A small image classifier, trained from scratch: depths [3, 3, 3, 3].
Rows from block 8, named by matrix and row number. Rows with one number belong to one channel. Each number is 200 + 40 x the weight over the matrix's rms, rounded and kept within 0 to 999. All counts start at 0.
# convs0: first 3x3 conv (model.blocks.8.convs.0.weight, 144x144x3x3), inputs 20-29, a 3x3 kernel for each
# convs1: second 3x3 conv (model.blocks.8.convs.1.weight, 144x144x3x3, transposed), outputs 20-29, a 3x3 kernel for each
convs0.108,176,141,165,214,178,193,193,136,171,105,141,159,294,296,270,272,270,283,217,230,244,260,255,269,189,146,181,159,183,180,144,171,165,232,292,241,191,209,225,193,211,215,185,165,204,170,210,225,159,207,169,159,166,127,218,224,234,160,152,177,208,194,222,192,199,200,162,158,175,132,125,146,177,146,81,173,207,263,180,221,243,218,228,220,206,196,187,172,158,144
convs0.109,211,237,243,171,190,190,108,150,161,186,188,216,151,140,191,149,166,171,217,230,246,221,197,173,127,134,148,287,312,289,207,204,228,166,178,184,303,310,306,252,221,235,204,168,212,217,155,158,224,205,237,268,263,312,196,185,180,248,226,224,210,182,193,62,81,138,154,162,174,173,187,208,207,211,219,199,199,165,211,217,241,178,216,156,160,152,155,172,168,178
convs0.110,221,212,164,239,197,166,222,198,199,246,228,147,265,212,168,191,184,165,215,214,224,194,200,174,187,170,149,242,258,181,220,179,212,192,165,220,183,188,182,185,214,193,172,209,198,223,258,241,165,239,252,162,192,221,124,171,262,191,219,219,188,226,218,253,247,203,267,245,203,268,199,197,208,198,135,225,213,129,220,218,211,219,229,202,236,244,204,260,253,213
convs0.111,141,152,198,205,186,163,261,246,217,217,187,146,209,157,174,200,186,222,126,134,118,189,176,155,245,231,235,218,209,202,99,98,173,101,88,165,179,215,194,136,170,152,199,201,192,213,227,232,215,214,179,153,146,149,205,204,156,183,233,205,170,200,192,268,260,246,199,216,212,182,216,211,219,187,213,140,126,194,176,137,165,221,201,205,213,204,216,242,214,211
convs0.112,154,200,196,183,206,172,190,185,178,311,308,263,233,237,199,138,132,155,195,195,202,205,213,173,198,209,221,232,258,227,230,230,218,229,250,218,134,171,168,143,172,152,106,154,195,241,244,181,245,223,198,237,243,192,216,191,207,201,192,195,183,206,192,263,240,254,222,208,228,249,245,253,140,198,225,183,208,213,220,213,134,267,278,240,269,274,223,261,253,216
convs0.113,160,139,201,129,76,208,152,133,187,168,148,167,141,108,173,157,161,228,168,202,195,227,219,198,182,217,165,154,184,150,182,172,151,143,137,145,109,127,245,162,120,189,161,133,203,124,173,215,138,136,145,152,118,112,187,198,225,179,199,201,174,193,192,240,202,121,248,212,154,242,234,160,193,208,196,200,189,179,177,188,163,184,185,171,208,190,175,188,172,161
convs0.114,212,208,195,165,168,178,238,241,233,255,260,186,165,156,138,156,155,164,200,187,162,160,159,136,318,315,265,146,100,199,116,109,170,99,195,176,187,207,163,185,179,180,227,221,179,186,113,129,189,149,178,154,124,185,222,232,168,189,226,189,186,242,196,163,189,151,108,161,154,163,191,155,222,211,240,164,163,158,178,139,108,204,193,189,192,176,177,233,249,233
convs0.115,203,193,174,222,183,152,222,179,138,223,215,214,160,197,188,168,248,240,175,154,165,179,126,102,180,172,183,237,218,229,201,169,187,246,177,205,209,188,191,195,179,132,173,198,162,166,159,152,197,183,138,284,219,167,222,198,201,237,143,170,170,117,106,228,250,235,204,212,215,157,169,184,229,222,247,122,140,193,141,145,226,216,210,192,179,157,173,188,174,143
convs1.108,201,180,158,114,112,118,203,218,183,259,254,295,241,260,276,235,242,233,141,163,154,117,137,149,186,206,220,188,194,211,202,168,169,186,171,156,144,171,188,190,188,205,216,197,216,196,205,214,197,204,195,250,250,262,167,212,211,198,195,204,205,187,188,156,187,168,118,131,146,196,182,194,225,234,229,225,238,216,188,185,194,243,248,256,189,189,199,181,198,227
convs1.109,231,267,281,217,257,272,239,256,260,200,193,178,195,186,185,199,213,226,208,203,209,206,211,203,171,165,153,139,125,101,145,141,150,185,189,138,240,220,233,229,260,218,242,246,222,105,137,133,136,178,148,172,166,140,170,187,192,175,183,170,251,236,204,238,290,283,193,230,214,192,165,175,145,162,172,159,140,135,167,150,149,180,168,180,205,194,199,220,185,204
convs1.110,166,207,181,180,192,174,202,191,187,256,213,195,220,172,130,208,163,116,164,232,272,173,204,218,211,201,222,162,195,266,211,230,275,171,215,235,217,212,197,175,219,186,182,232,224,256,213,135,259,231,214,226,178,216,182,196,228,164,167,236,155,103,175,161,182,228,212,182,214,213,203,234,221,282,254,186,248,225,141,178,203,214,227,195,137,140,130,132,163,166
convs1.111,200,202,172,233,232,215,252,240,239,233,249,239,232,232,217,148,159,149,193,213,269,236,244,256,235,212,211,161,139,149,124,127,129,163,170,133,172,211,223,186,224,230,179,179,184,213,172,180,219,194,210,262,263,241,193,202,216,203,224,221,188,208,206,216,211,204,177,214,196,88,129,117,186,215,173,185,211,185,182,213,212,259,209,215,187,165,149,171,193,193
convs1.112,220,167,149,278,220,205,293,267,269,162,157,141,165,179,251,209,239,308,178,192,177,148,175,188,162,201,196,174,197,196,203,254,250,154,179,176,187,223,227,193,184,181,181,184,194,290,308,269,271,263,254,300,300,285,234,234,214,244,252,252,207,221,218,176,134,151,221,197,206,124,113,106,227,233,250,184,184,184,205,201,183,96,128,141,176,186,196,188,228,211
convs1.113,226,239,139,184,212,163,160,174,174,221,230,232,238,175,129,234,180,149,178,160,217,150,200,234,155,245,271,165,186,220,209,255,269,212,260,271,211,239,182,200,248,199,217,247,244,230,222,196,214,186,195,215,228,205,201,177,187,239,224,219,235,255,270,158,153,164,204,181,205,223,178,201,170,185,222,168,181,213,212,218,218,235,249,226,220,226,208,213,205,237
convs1.114,244,234,229,238,229,233,184,181,161,196,192,174,220,198,248,173,158,224,198,217,151,241,184,162,204,179,166,272,246,196,199,220,214,171,171,223,222,180,154,215,206,202,223,202,226,159,192,143,109,122,122,176,180,217,228,188,197,215,175,180,194,175,168,255,288,254,195,236,170,211,208,220,160,180,160,191,158,193,207,165,201,191,222,200,142,143,166,173,144,171
convs1.115,128,189,177,148,166,203,136,168,197,253,219,185,247,211,157,192,166,138,267,288,252,230,230,234,207,175,235,206,203,219,226,216,202,174,188,176,222,243,248,187,177,208,228,198,195,161,154,189,203,171,202,248,213,202,184,182,202,150,136,168,210,182,160,167,182,185,227,232,216,223,217,210,282,273,255,294,270,237,238,227,188,234,194,190,250,218,208,266,220,225