From a checkpoint of a small image classifier.
Model: 4.17M parameters, 32-pixel images, arch preact_resnet, norm batchnorm, widths [64, 96, 144, 208].
Training: adam_atan2 at rate 0.0021, 18000 steps, batches of 256, held-out accuracy 26%.
Data: trained on crops of objects in photos (Visual Genome), 149.2 epochs.
Rows from block 7, named by matrix and row number. Rows with one number belong to one channel. Each number is 500 + 50 x the weight over its row's rms, rounded and kept within 0 to 999. All counts start at 0. Numbers have three digits each. After the name is the row's rms in percent of the matrix's.
# convs0: first 3x3 conv (model.blocks.7.convs.0.weight, 144x144x3x3), inputs 128-135, a 3x3 kernel for each
# convs1: second 3x3 conv (model.blocks.7.convs.1.weight, 144x144x3x3, transposed), outputs 128-135, a 3x3 kernel for each
convs0.52 103:467398378461462379381365397539464508480463484494459447529543565512523538515532518402449460342422395396421445408433468466476512426444434477471469546592534600611586546512533480441456407406411471434475428414379447454396
convs1.52 107:568563570544526505532514503483482490432413439428426463490501496505513527491488505538501504514481508450439458490483484495461469500477493495504520481482506473479491530503513500494479487464459647621671585584613589626670
convs0.53 099:448506451528481434416460539483568498515552488528572582586509417583499385613511395484478493447460504434491516506532527493517452472483458443544589477531571471506522489533540557565489537486443483571537494585534524560505
convs1.53 095:531467475508480475550513477552550496523529492510533476511500524567507484504407443461506522399443452452455445570594451513559395474524452421462563360433586392414555492442424504462445496420393477439523448452534400441483
convs0.54 097:426454477511385394523451428535508508458404400600501447522502526451405431457387393455431450431514566455542568507477487451456523477492515527537600527507588559552553564599604526500489525486498521557570491473482436401427
convs1.54 099:501476530434458558491507480501470523431407439479501476496537552444499519405437478574591575528509507482512517512518537458453471428422464454408438538492445574539486452466412437489428465463433499499459521525473516513455
convs0.55 104:566583580537532550486482530608550572546495515534494558549510494558504516398359378503475480534506521499529497531531544540521515528494512478460445506452416448491473512490493509462436547510456453473474481484470476458500
convs1.55 103:474433488427456420484482437499522492495543503513543552472468479502515521483455461518510523468474479514502489464514465505581519475511432518525506520519497520524542433416407475489462479482463522527502561598556505530496
convs0.56 099:603594573537566538464484505484514581506481476463469457496524531442463514434409450536504486494514471447454476466498523454431507499492538517559513484522490489506528384432493435461481403474485521548621544558559455438447
convs1.56 097:472494479502514529435431474512492467486468435554519508528470464532475445532523490561542475555556503501502507557571595546553569490448466465529497427508421441463454504504455375401366428477430540479525585514531470442432
convs0.57 097:526499568469438440420377456438484555441483537427452518411464578468520636463534630459474486569527416571576494527582554519543555486551558483494548598547535581537518590579538506520495478509449380433480381463534422516530
convs1.57 099:564541462555472468538501475466422448414439462439406427527533540511549516520533461572529513514519487499475443438462419429422362442435438423454466377467495389487514501486505520515522513481467470449476436420474470447475
convs0.58 097:386476494432518480389534479502511469465468477488522507502509526517470459533510534509521492553548558535521526518517500540564556602604614450393457436444426386477459537552545521542517459536520542587587497517536467515521
convs1.58 099:555531521542507487530478458493489444455438442452481496420463465449499505424423457488501532416440485481484506525566565486486491463405403569550528621611590565609567493498508463491517500484479489460502479447482448431488
convs0.59 098:519520463547516498481528548536511518529493448558576540463503546519524515486460463501485502447456503512533480509518509468503484480532512546507526528464526462448516495471489496478504383424479453503536510545521496540523
convs1.59 103:416510461413436408451434468468547486527576551548610580537523493562510504561513553452489462439495464447486505515459519448391484460502538470468537499484503468485498432435464431437487444463519563502466545519438523514421
convs0.60 096:495527545565577556463548503511513451515528513478519509458456477470527550451508526538555547477514508434419410508561523449460459395441499581539558555539517459465521402445419383449503455535569546547526543546526430465464
convs1.60 100:441411476417416447499517522490526558449482489473487517518465445487431427474427408550531522500544523520545542476464503443423438426437485389425445396432430420428427385388422405452458511543535455489528437500510463481486
convs0.61 105:497476509508542471472539525462483490480492517411462480451480510496515552496526523510535522515516530507465464510543536502547513420466493498510545487460473533499491432441448413409418474502514453500470507537507473555468
convs1.61 102:491479462363418361472462421499537489504537502540555542524550543450441437536534516492484503540529528544519557454497439527544540588595592470522452521597543471527477477535557500516566518488521419444458399444451425481516
convs0.62 101:476534571447509550504489504582618528563595477516515420539475479543499497537424421438550535394489496482502516551534460530502397524453451490479450485480476478519490392474399436468367516490518439429367468510448508411409
convs1.62 098:435432499446485456387379385521560597490513489460488442510485447509469450404387435383398523463416557529485522501509458571561512450491409551542587505525503487480438554492512544501517542533540567620611571576547561537540
convs0.63 100:485448443446458467495554534533510517488496471404413355468475484510513462559521464480521480525533566508522505526459521457557543489592515635485487533456466479469438459509509493501520565576559500452467554510431487487345
convs1.63 099:483529461403489451484465463482542530496546558510540582494526579424420504475516595454462414449484458416461489430405480515481484539535525533548512494555508526569529407400391427445439507537542522541525503482443501479506
convs0.64 099:450501526435479498436443519474519524451510535479550595485423399542456399525460427457472525474433483535511546492474412511478490458461527493444468409470502434480533502478433465500441455479450498470495484541561457510543
convs1.64 092:418479598461489577473464515529509507546539495617594507484536531453503479513465473549527464510531516475560547487492517512487527508471480473481474450478474517527452496434387518478423514475513583535385598542333573517392
convs0.65 101:465537478485530497519492508514519547605582602563535556431395438440417471408400435520555552553568510512521468505455470533540532542528547460477485453536512467506483417427500469462487476459501462483455532541532565658608
convs1.65 098:518510512520538548595600542471494502560568558479512507525557555508529516532505481506504500486534527445489460489486458484457446534455442553505537561551552474487467448492506448470530477466557505470518463436474450414493
convs0.66 097:514487465525476472532492485449479451484481498582487468498481492499488503472516484482467511485499515537526522463463521417467536438473548434403527529510492555524433556542468455500466395395462502483384465461415433466437
convs1.66 097:439435381510476491540521505438468446471480510481430475469446455391438471410433498525550508478539528453527484498506532502481537526522497489475490496495467428521476542621611492544592459457492377496549394473553429465482
convs0.67 101:526472445483433450492490413523516542481488498397392399515488509501495527471453505394458479469463442452505492510515411540557493506511490557490550519486540503566471525553452456518507483421475510527483487494512473448488
convs1.67 104:552537540586467515557482560503457422490465451472487469450463434526550538570574565481503532423466444415459410468431450458440424510504418465450439471486494496518498572540507522481482529433396481504513500479499469483559
convs0.68 099:512487545498498524528512482491481442537560521630569565457454447451487481468512517441434499536492460541460415505545552552556525537558525518548556492590534540585489443481469452524468566527474498533500408484485471439442
convs1.68 100:527527527525570520445495499531503460436429414455458454453446441519483480490474463488558574582598589542590549562552534534556589511563637421509557400419460479430483470483421533543517508498514484493384467488470451466425
convs0.69 102:522477442474478503443461518511513442415448467450461468429484550430483572393476569441436522483522542459494476540481498513482486474476489437474429439511448504582423379464544519463465523502451386481512433461492475525528
convs1.69 104:511568533477438449491498483460453449480453476452494506604601505608566501563516460516516515503495495517494465499484518518506560479503562433497531422470505393481504568562500546551514514492421470434454470534496440445481