{"arch": "preact_resnet", "model": "image classifier", "dataset": "crops of objects in photos (Visual Genome)", "train_examples": 30875, "image_size": 32, "crop_scale_min": 0.7, "horizontal_flip": true, "translate": 0.06, "targets": ["object"], "num_classes": 300, "norm": "batchnorm", "activation": "relu6", "channel_attention": "se", "depths": [3, 3, 3, 3], "kernel_size": 3, "stem": "deep", "avg_pool_shortcut": true, "widths": [64, 96, 144, 208], "loss": "cross_entropy", "init": "xavier_uniform", "residual_init": "none", "optimizer": "adam_atan2", "lr": 0.0021, "beta1": 0.9, "beta2": 0.999, "ema_decay": 0.995, "steps": 18000, "batch_size": 256, "epochs": 149.2, "lr_schedule": "constant", "warmup_steps": 1800, "weight_decay": 0.1}
Rows from block 3 of a small image classifier, named by matrix and row number. Rows with one number belong to one channel. Each number is 50 + 12 x the weight over its row's rms, rounded and kept within 0 to 99. All counts start at 0.
Before each channel's rows are labels from the 100 images, of 14848, where the channel reaches its highest value: "colour at peak" is the nearest of a few named colours to the mean colour under the peak. Only what is clearly more common there than usual is listed. The data: crops of objects in photos (Visual Genome).
# convs0: first 3x3 conv, stride 2 (model.blocks.3.convs.0.weight, 96x64x3x3, each kernel summed), inputs 0-63
# convs1: second 3x3 conv (model.blocks.3.convs.1.weight, 96x96x3x3, transposed, each kernel summed), outputs 0-47

colour at peak: brown
convs0.43:50 42 47 41 45 37 42 49 27 59 45 26 54 26 35 32 54 59 52 35 29 47 46 55 36 40 44 35 43 54 41 53 74 29 55 27 65 40 42 21 44 58 60 48 45 50 55 53 46 49 37 55 52 30 40 37 42 49 39 55 34 32 39 46
convs1.43:71 50 48 52 52 46 64 49 33 55 30 47 51 60 54 59 48 60 55 42 51 42 46 37 51 33 49 55 59 26 51 81 43 56 49 45 45 64 56 34 21 65 69 50 55 44 55 50

colour at peak: pink
convs0.93:43 53 48 29 42 40 60 27 44 44 52 52 43 43 69 44 18 56 41 46 55 47 59 71 40 21 50 55 68 51 43 41 55 37 54 30 47 39 49 29 29 42 63 28 44 39 40 57 47 54 37 41 37 53 57 50 44 35 45 73 46 34 48 48
convs1.93:38 46 30 69 53 47 40 50 44 47 32 57 25 55 51 73 65 48 53 48 64 59 51 49 44 61 52 40 66 34 55 68 62 43 54 51 42 41 50 43 52 69 66 40 34 42 51 56

colour at peak: brown
convs0.3:74 39 52 36 77 49 56 59 74 66 51 50 48 25 51 42 54 56 49 48 42 41 38 40 55 54 45 37 26 34 59 38 45 66 49 74 46 52 42 51 45 51 44 32 48 49 56 58 59 49 45 63 50 52 55 58 53 76 47 48 69 23 25 55
convs1.3:51 37 46 51 55 55 50 48 94 49 61 34 52 53 30 31 48 59 44 61 61 49 51 52 45 54 45 05 60 62 48 51 29 60 05 54 58 55 52 49 44 23 46 51 40 55 50 48

colour at peak: white; pink
convs0.20:52 38 45 37 22 53 62 52 50 50 47 49 44 47 51 52 14 45 45 45 54 49 47 39 44 49 44 45 42 50 34 35 34 52 57 29 50 41 59 49 37 35 32 29 58 29 48 29 44 33 36 35 61 49 54 43 51 45 30 52 20 32 55 56
convs1.20:28 54 31 48 76 38 36 63 45 38 57 32 67 59 45 64 59 54 34 64 60 40 40 37 42 54 48 35 59 47 51 65 48 56 59 59 39 71 57 21 57 44 61 38 44 49 53 78

colour at peak: brown
convs0.88:27 40 39 58 28 40 47 47 60 70 54 53 31 16 54 49 43 69 45 49 48 36 43 41 48 51 42 41 30 51 54 45 34 72 46 42 46 50 49 41 52 36 65 42 51 42 60 29 55 46 70 48 49 44 48 54 52 40 48 51 48 43 10 52
convs1.88:53 41 63 69 50 61 56 74 34 44 53 53 63 45 62 47 27 52 49 79 59 53 43 59 42 43 49 61 76 50 40 74 27 38 32 53 50 63 50 47 31 50 52 53 46 55 59 36

colour at peak: white
convs0.15:37 46 49 69 66 52 49 59 44 56 42 48 42 83 40 66 53 35 26 29 47 49 57 55 41 41 55 44 63 64 57 58 32 41 81 52 47 58 51 52 39 32 57 47 65 53 61 33 48 53 42 31 46 52 47 63 35 52 48 53 61 21 56 38
convs1.15:51 40 58 56 49 46 58 34 62 49 43 55 35 61 60 74 39 44 67 56 26 46 38 68 53 40 38 56 39 44 46 33 48 50 68 47 42 43 34 40 58 53 44 51 43 41 46 52

colour at peak: brown
convs0.78:47 46 51 40 53 46 52 39 37 77 45 52 44 32 52 60 38 63 23 52 50 50 27 56 45 61 48 30 26 60 60 40 25 50 52 26 26 34 56 34 50 45 51 44 55 59 47 48 64 43 64 52 51 35 47 52 47 66 66 26 51 47 37 54
convs1.78:30 44 54 70 43 59 41 52 50 58 29 38 62 49 57 36 42 62 50 68 50 57 37 41 45 40 57 54 50 46 41 62 49 56 41 48 61 61 23 64 54 51 61 61 48 51 57 35

colour at peak: brown
convs0.33:38 37 52 37 47 45 32 78 35 23 33 44 35 50 19 46 54 57 63 51 35 56 61 44 37 50 53 51 49 36 57 42 73 48 50 68 39 46 51 46 65 55 34 59 52 57 60 23 50 41 46 62 52 73 44 46 58 54 66 35 53 52 46 56
convs1.33:48 40 49 39 43 29 37 56 34 59 60 45 71 41 59 46 53 43 63 38 30 31 58 47 41 43 42 55 22 35 47 57 51 49 69 42 53 39 18 57 65 54 48 47 56 54 59 42

colour at peak: brown
convs0.94:54 23 60 40 34 49 35 59 38 27 38 37 40 36 37 34 68 48 67 47 37 58 43 59 48 45 53 51 45 49 38 69 84 42 44 61 51 55 46 23 54 43 44 47 41 61 49 44 38 59 58 57 42 63 36 52 53 53 46 55 29 36 29 52
convs1.94:49 54 41 57 47 49 51 55 39 60 48 42 64 53 39 39 49 30 76 60 42 37 55 56 55 46 29 44 22 49 40 52 30 46 58 46 49 39 44 44 36 52 49 35 56 44 46 48

colour at peak: white
convs0.71:40 51 49 54 44 48 48 53 48 36 59 44 58 36 56 51 51 68 53 66 64 38 32 47 38 53 43 35 43 31 43 30 47 36 26 36 35 51 39 39 45 45 58 16 68 45 43 40 29 58 48 31 57 50 68 48 49 38 42 73 45 30 34 54
convs1.71:35 39 34 46 36 58 35 57 37 50 57 42 43 42 48 49 60 57 51 61 33 39 45 48 44 54 33 42 31 29 41 66 55 37 32 47 48 36 43 52 36 64 62 25 46 32 44 57

colour at peak: pink; white
convs0.65:21 43 50 47 34 34 54 49 51 45 57 49 51 51 52 69 46 49 44 39 46 35 53 39 42 59 55 42 47 42 47 34 42 23 47 66 58 28 66 33 56 48 46 29 59 37 59 51 55 45 18 30 67 55 50 50 41 25 38 56 53 45 60 30
convs1.65:48 54 32 35 39 39 47 50 31 39 57 63 52 38 58 66 48 33 53 46 39 44 47 24 51 40 47 54 46 37 54 49 44 41 51 48 45 65 46 41 54 46 59 40 40 40 44 42

colour at peak: black
convs0.0:43 46 41 53 34 29 37 58 30 35 52 57 44 28 52 39 50 49 60 52 32 53 47 36 44 30 45 44 31 38 47 17 60 42 42 06 43 38 52 49 49 58 41 43 37 42 54 50 53 32 34 55 43 49 47 36 57 42 54 58 34 49 45 43
convs1.0:56 53 67 62 69 46 52 39 30 65 40 52 33 54 54 75 16 42 37 34 35 49 41 44 65 61 42 65 40 51 51 70 44 77 48 51 48 44 56 41 41 76 35 47 47 33 46 62

colour at peak: white
convs0.47:20 24 53 61 66 49 49 62 42 54 52 53 41 61 36 36 51 45 50 38 61 48 55 24 60 59 46 53 45 25 42 41 23 46 51 15 50 52 39 57 38 46 35 53 57 37 38 61 53 39 37 45 44 50 45 41 60 44 57 56 42 35 36 34
convs1.47:52 48 59 70 31 39 62 40 42 59 50 34 56 46 57 93 54 54 62 46 68 59 46 43 63 51 45 42 16 57 45 40 42 51 50 34 37 54 41 45 48 47 54 50 54 51 44 69

colour at peak: black
convs0.21:28 37 50 53 68 49 35 56 57 42 48 51 36 47 56 33 41 51 38 47 43 53 21 40 37 47 25 67 54 44 32 39 67 43 44 27 33 52 49 74 45 53 40 58 44 45 51 50 49 64 37 56 59 57 56 35 64 39 42 49 71 29 28 51
convs1.21:60 49 46 62 43 70 47 44 62 51 12 36 84 31 39 55 47 46 44 46 51 63 61 37 57 40 51 45 37 50 56 41 59 48 44 53 57 41 32 53 80 37 35 51 58 51 55 55

colour at peak: black
convs0.64:49 33 64 56 38 34 43 51 38 44 35 45 29 49 27 38 53 40 61 49 32 56 57 23 36 65 70 63 53 51 49 59 54 50 47 62 57 45 26 43 52 55 32 54 45 47 52 25 48 40 51 34 34 53 42 45 38 49 61 38 38 51 18 49
convs1.64:51 49 58 51 33 16 49 43 36 59 44 44 73 17 44 68 47 47 56 43 40 36 42 32 45 42 32 45 27 42 54 47 56 29 49 46 29 64 35 43 72 41 62 43 51 54 57 49

colour at peak: grey
convs0.56:37 51 36 47 53 49 48 51 51 46 35 46 42 56 44 44 46 49 50 41 29 16 33 67 50 30 52 48 49 38 43 66 77 28 53 62 52 42 47 38 56 48 45 56 30 47 48 31 46 43 40 75 39 59 49 85 54 47 41 53 53 51 41 33
convs1.56:49 44 34 58 54 46 51 61 58 63 42 49 56 56 54 53 45 48 46 54 51 27 53 68 49 51 58 31 60 48 49 41 47 51 58 57 60 54 37 55 50 56 42 33 44 60 45 59

colour at peak: black
convs0.77:60 35 41 60 35 47 60 54 36 39 37 64 39 44 34 51 80 40 50 41 23 63 35 60 36 28 53 51 48 30 59 36 60 55 60 55 34 56 46 58 72 52 40 58 44 51 70 61 60 39 41 51 32 52 45 55 74 43 54 57 44 44 35 39
convs1.77:54 51 57 46 48 44 49 45 40 60 60 40 56 54 48 42 43 44 59 06 43 43 50 62 55 37 55 55 47 49 50 40 61 50 49 44 66 48 34 53 74 66 48 59 54 49 51 41

colour at peak: cyan; blue
convs0.52:50 39 51 47 73 61 46 42 43 42 45 29 37 62 19 45 48 44 70 33 41 55 34 57 45 51 33 68 49 48 36 44 49 59 57 28 36 50 45 66 47 31 63 39 51 31 51 56 44 50 50 40 28 34 31 55 59 52 39 43 59 59 51 27
convs1.52:53 52 56 65 36 53 58 54 67 48 55 46 50 58 45 61 46 60 65 34 39 63 41 47 65 32 51 54 45 38 48 45 47 27 59 43 59 36 55 51 57 47 31 66 60 32 55 49

colour at peak: grey
convs0.12:28 10 50 50 38 53 58 54 38 57 54 51 23 48 48 58 46 51 39 48 48 41 41 37 37 52 45 36 45 37 60 20 31 43 35 48 46 33 62 43 54 52 38 45 62 47 65 37 44 35 27 38 45 43 37 42 55 32 47 58 37 57 49 54
convs1.12:50 36 50 43 56 44 57 53 11 53 76 48 46 61 68 69 48 52 57 39 38 44 64 38 51 55 34 47 39 45 25 64 52 39 54 45 42 23 47 44 47 52 61 53 57 46 36 67

colour at peak: grey
convs0.91:35 65 49 52 48 51 23 41 39 50 39 53 35 40 51 46 32 41 56 46 34 54 54 74 39 55 35 51 42 66 52 66 56 45 44 34 44 56 46 64 46 33 72 48 50 33 39 59 56 48 26 65 23 53 31 59 57 28 39 53 55 51 37 34
convs1.91:39 49 43 65 63 47 53 51 58 47 23 60 37 37 41 70 52 53 46 48 51 46 51 55 63 73 44 63 84 36 65 40 53 56 50 50 49 28 70 51 60 77 37 46 49 56 57 61

colour at peak: white
convs0.87:35 50 62 67 50 46 57 44 56 53 41 32 52 77 38 48 42 42 62 55 49 49 58 32 66 44 35 52 39 53 32 38 63 47 46 62 55 73 37 25 39 64 52 56 72 68 44 56 41 49 56 54 33 75 36 72 52 39 57 36 50 34 55 58
convs1.87:66 49 50 61 45 50 58 41 35 48 59 55 45 50 83 52 59 52 44 78 54 49 50 46 59 51 49 62 28 60 49 59 41 59 60 40 52 57 37 42 52 30 40 07 47 56 47 51

colour at peak: black
convs0.55:50 30 53 63 41 38 35 57 39 35 46 35 48 56 37 35 64 39 65 43 50 68 43 40 15 56 53 64 54 46 46 82 70 57 53 48 32 45 43 54 44 56 51 51 43 41 50 30 53 60 48 51 60 46 50 38 68 36 44 55 27 50 28 38
convs1.55:52 46 37 65 46 52 47 42 33 55 11 33 79 28 48 65 44 47 62 54 44 49 53 31 62 45 40 52 43 47 41 53 40 32 62 47 37 55 39 47 72 54 55 48 57 40 58 51

colour at peak: white
convs0.70:44 47 59 29 54 50 57 57 61 60 58 55 48 88 45 65 12 25 46 36 61 50 64 35 46 58 60 70 47 44 56 58 53 58 55 54 31 49 54 55 54 38 44 38 62 56 60 46 51 62 28 44 58 48 48 62 49 41 51 52 79 50 55 45
convs1.70:46 46 41 47 55 54 53 48 48 38 49 53 49 47 53 81 50 51 55 55 49 49 59 44 57 41 50 46 34 45 44 32 53 43 66 40 46 52 38 40 62 45 63 52 48 58 60 62