Weights of a small image classifier.
Model: 32-pixel images, arch preact_resnet, activation relu6, widths [64, 96, 144, 208].
Training: adam_atan2 at rate 0.0021, batches of 256.
Data: trained on crops of objects in photos (Visual Genome), 30875 training examples, 149.2 epochs.
Rows from block 8 of a small image classifier, named by matrix and row number. Rows with one number belong to one channel. Each number is 500 + 25 x the weight over its row's rms, rounded and kept within 0 to 999. All counts start at 0. Numbers have three digits each. After the name is the row's rms in percent of the matrix's.
After each channel's rows are labels from the 100 images, of 14848, where the channel reaches its highest value: "top examples" is what is common among them. Only what is clearly more common there than usual is listed. The data: crops of objects in photos (Visual Genome). In brackets: how many of the 100, against the usual share in percent.
# convs0: first 3x3 conv (model.blocks.8.convs.0.weight, 144x144x3x3, each kernel summed), inputs 0-71
# convs1: second 3x3 conv (model.blocks.8.convs.1.weight, 144x144x3x3, transposed, each kernel summed), outputs 0-71

convs0.1 068:508476477487448466507456525505496468483444465474476471483473503488462514475476478507444508429524522481452493484513482447506468508465490511474480476507459495468484474472499479530512520515505483509460515449487506488469
convs1.1 088:495506552526533492544535513573518520501489486495488475494530513511487489523543461494483481515505458461517521474500527540539510475506476537509494500563480480505492507482512522470487503546526506443499502535480537473541
top examples: object: shirt (32 vs 3.4)

convs0.126 071:479497457482472489504501498447492491492511480485473489505493504491480484512504502510513519485502508513486479482476467477484488504460496472513466460548516482450512477485507469486507494510482475457452470465480470465480
convs1.126 085:493516519524525431518503525552527502497494491466515474476522526501478468508527478505521453518506492461510513496503542543522543493483479521497482506524485493502490497506501543498472484506532474444507485509489534463530
top examples: object: shirt (35 vs 3.4)

convs0.100 135:482525454500500475481502471480497513494476511476473514456507515516539528516458541541476508496497484505479503450546489480489511467526507450528502493541511504533516515445462488515501490521485545493502507493496492510458
convs1.100 117:471499525515506469481483519502481501512436466482478494489485435496500471487506514460543490467504451508508479481506459526526511516512525495487488515487506457503506504518471505464525454481478514443509494461522526522498
top examples: object: hair (26 vs 1.6)

convs0.10 099:496490471493475467478474471497471499496500494465503496489517483510484487480484481522471515478483501469544450485487440491490449530472484489503482457501484499451466481502482474485440468499486507487476489475499476488506
convs1.10 095:505473494508468546508522503486505502494503471492524481557486486475515510467494505530501504460497488498512494562502512544457502512488553468485532438469538532515441499559514483533475524478480517495535479487487511528458
top examples: object: man (25 vs 3.5)

convs0.91 073:492481480487455497401470508487494461496513494451455500497487478486467477465484462498472499519496541522502470524533471471505470519469476498523486483530462512466501482505518481584506473500488478492497481483494510457510
convs1.91 099:482475512478504503510490507451534523519476506528515482534486513476521477581537499521479488473462489458525535453539515531516488494525515493526500504510478512534475480556490507512469508494520476487470489537520523544488
top examples: object: shirt (39 vs 3.4)

convs0.129 084:490493445512470514492502475508493457499512421490485465439500482505510515497457495502476464516484495479484475472460469493501478467513499457488480474511517476460514470512478511509531460447498487455436428490470507461499
convs1.129 090:528456507484523509499482468435500500519499510471495520533481494476462541528520512513482495506537512497501524479516514534443517529473535452476488486501527528472524501510512555474437479482499500526516501518486523546498
top examples: object: man (30 vs 3.5)

convs0.134 110:504437541526487484525501489496492520495494536507466507520518469488481498493481521498470520498489507520517500531464535495491475536492480460530545536483493456515506515443506530454495508499505469482478478474516480512498
convs1.134 097:479516488471520499468509522459547463516515459513522500458479494493494495462460510518516496494489510499503494499540480491530523546538488470518489532506469514515508442509519446477503457481550516477477462489490522557479
top examples: object: window (27 vs 2.1)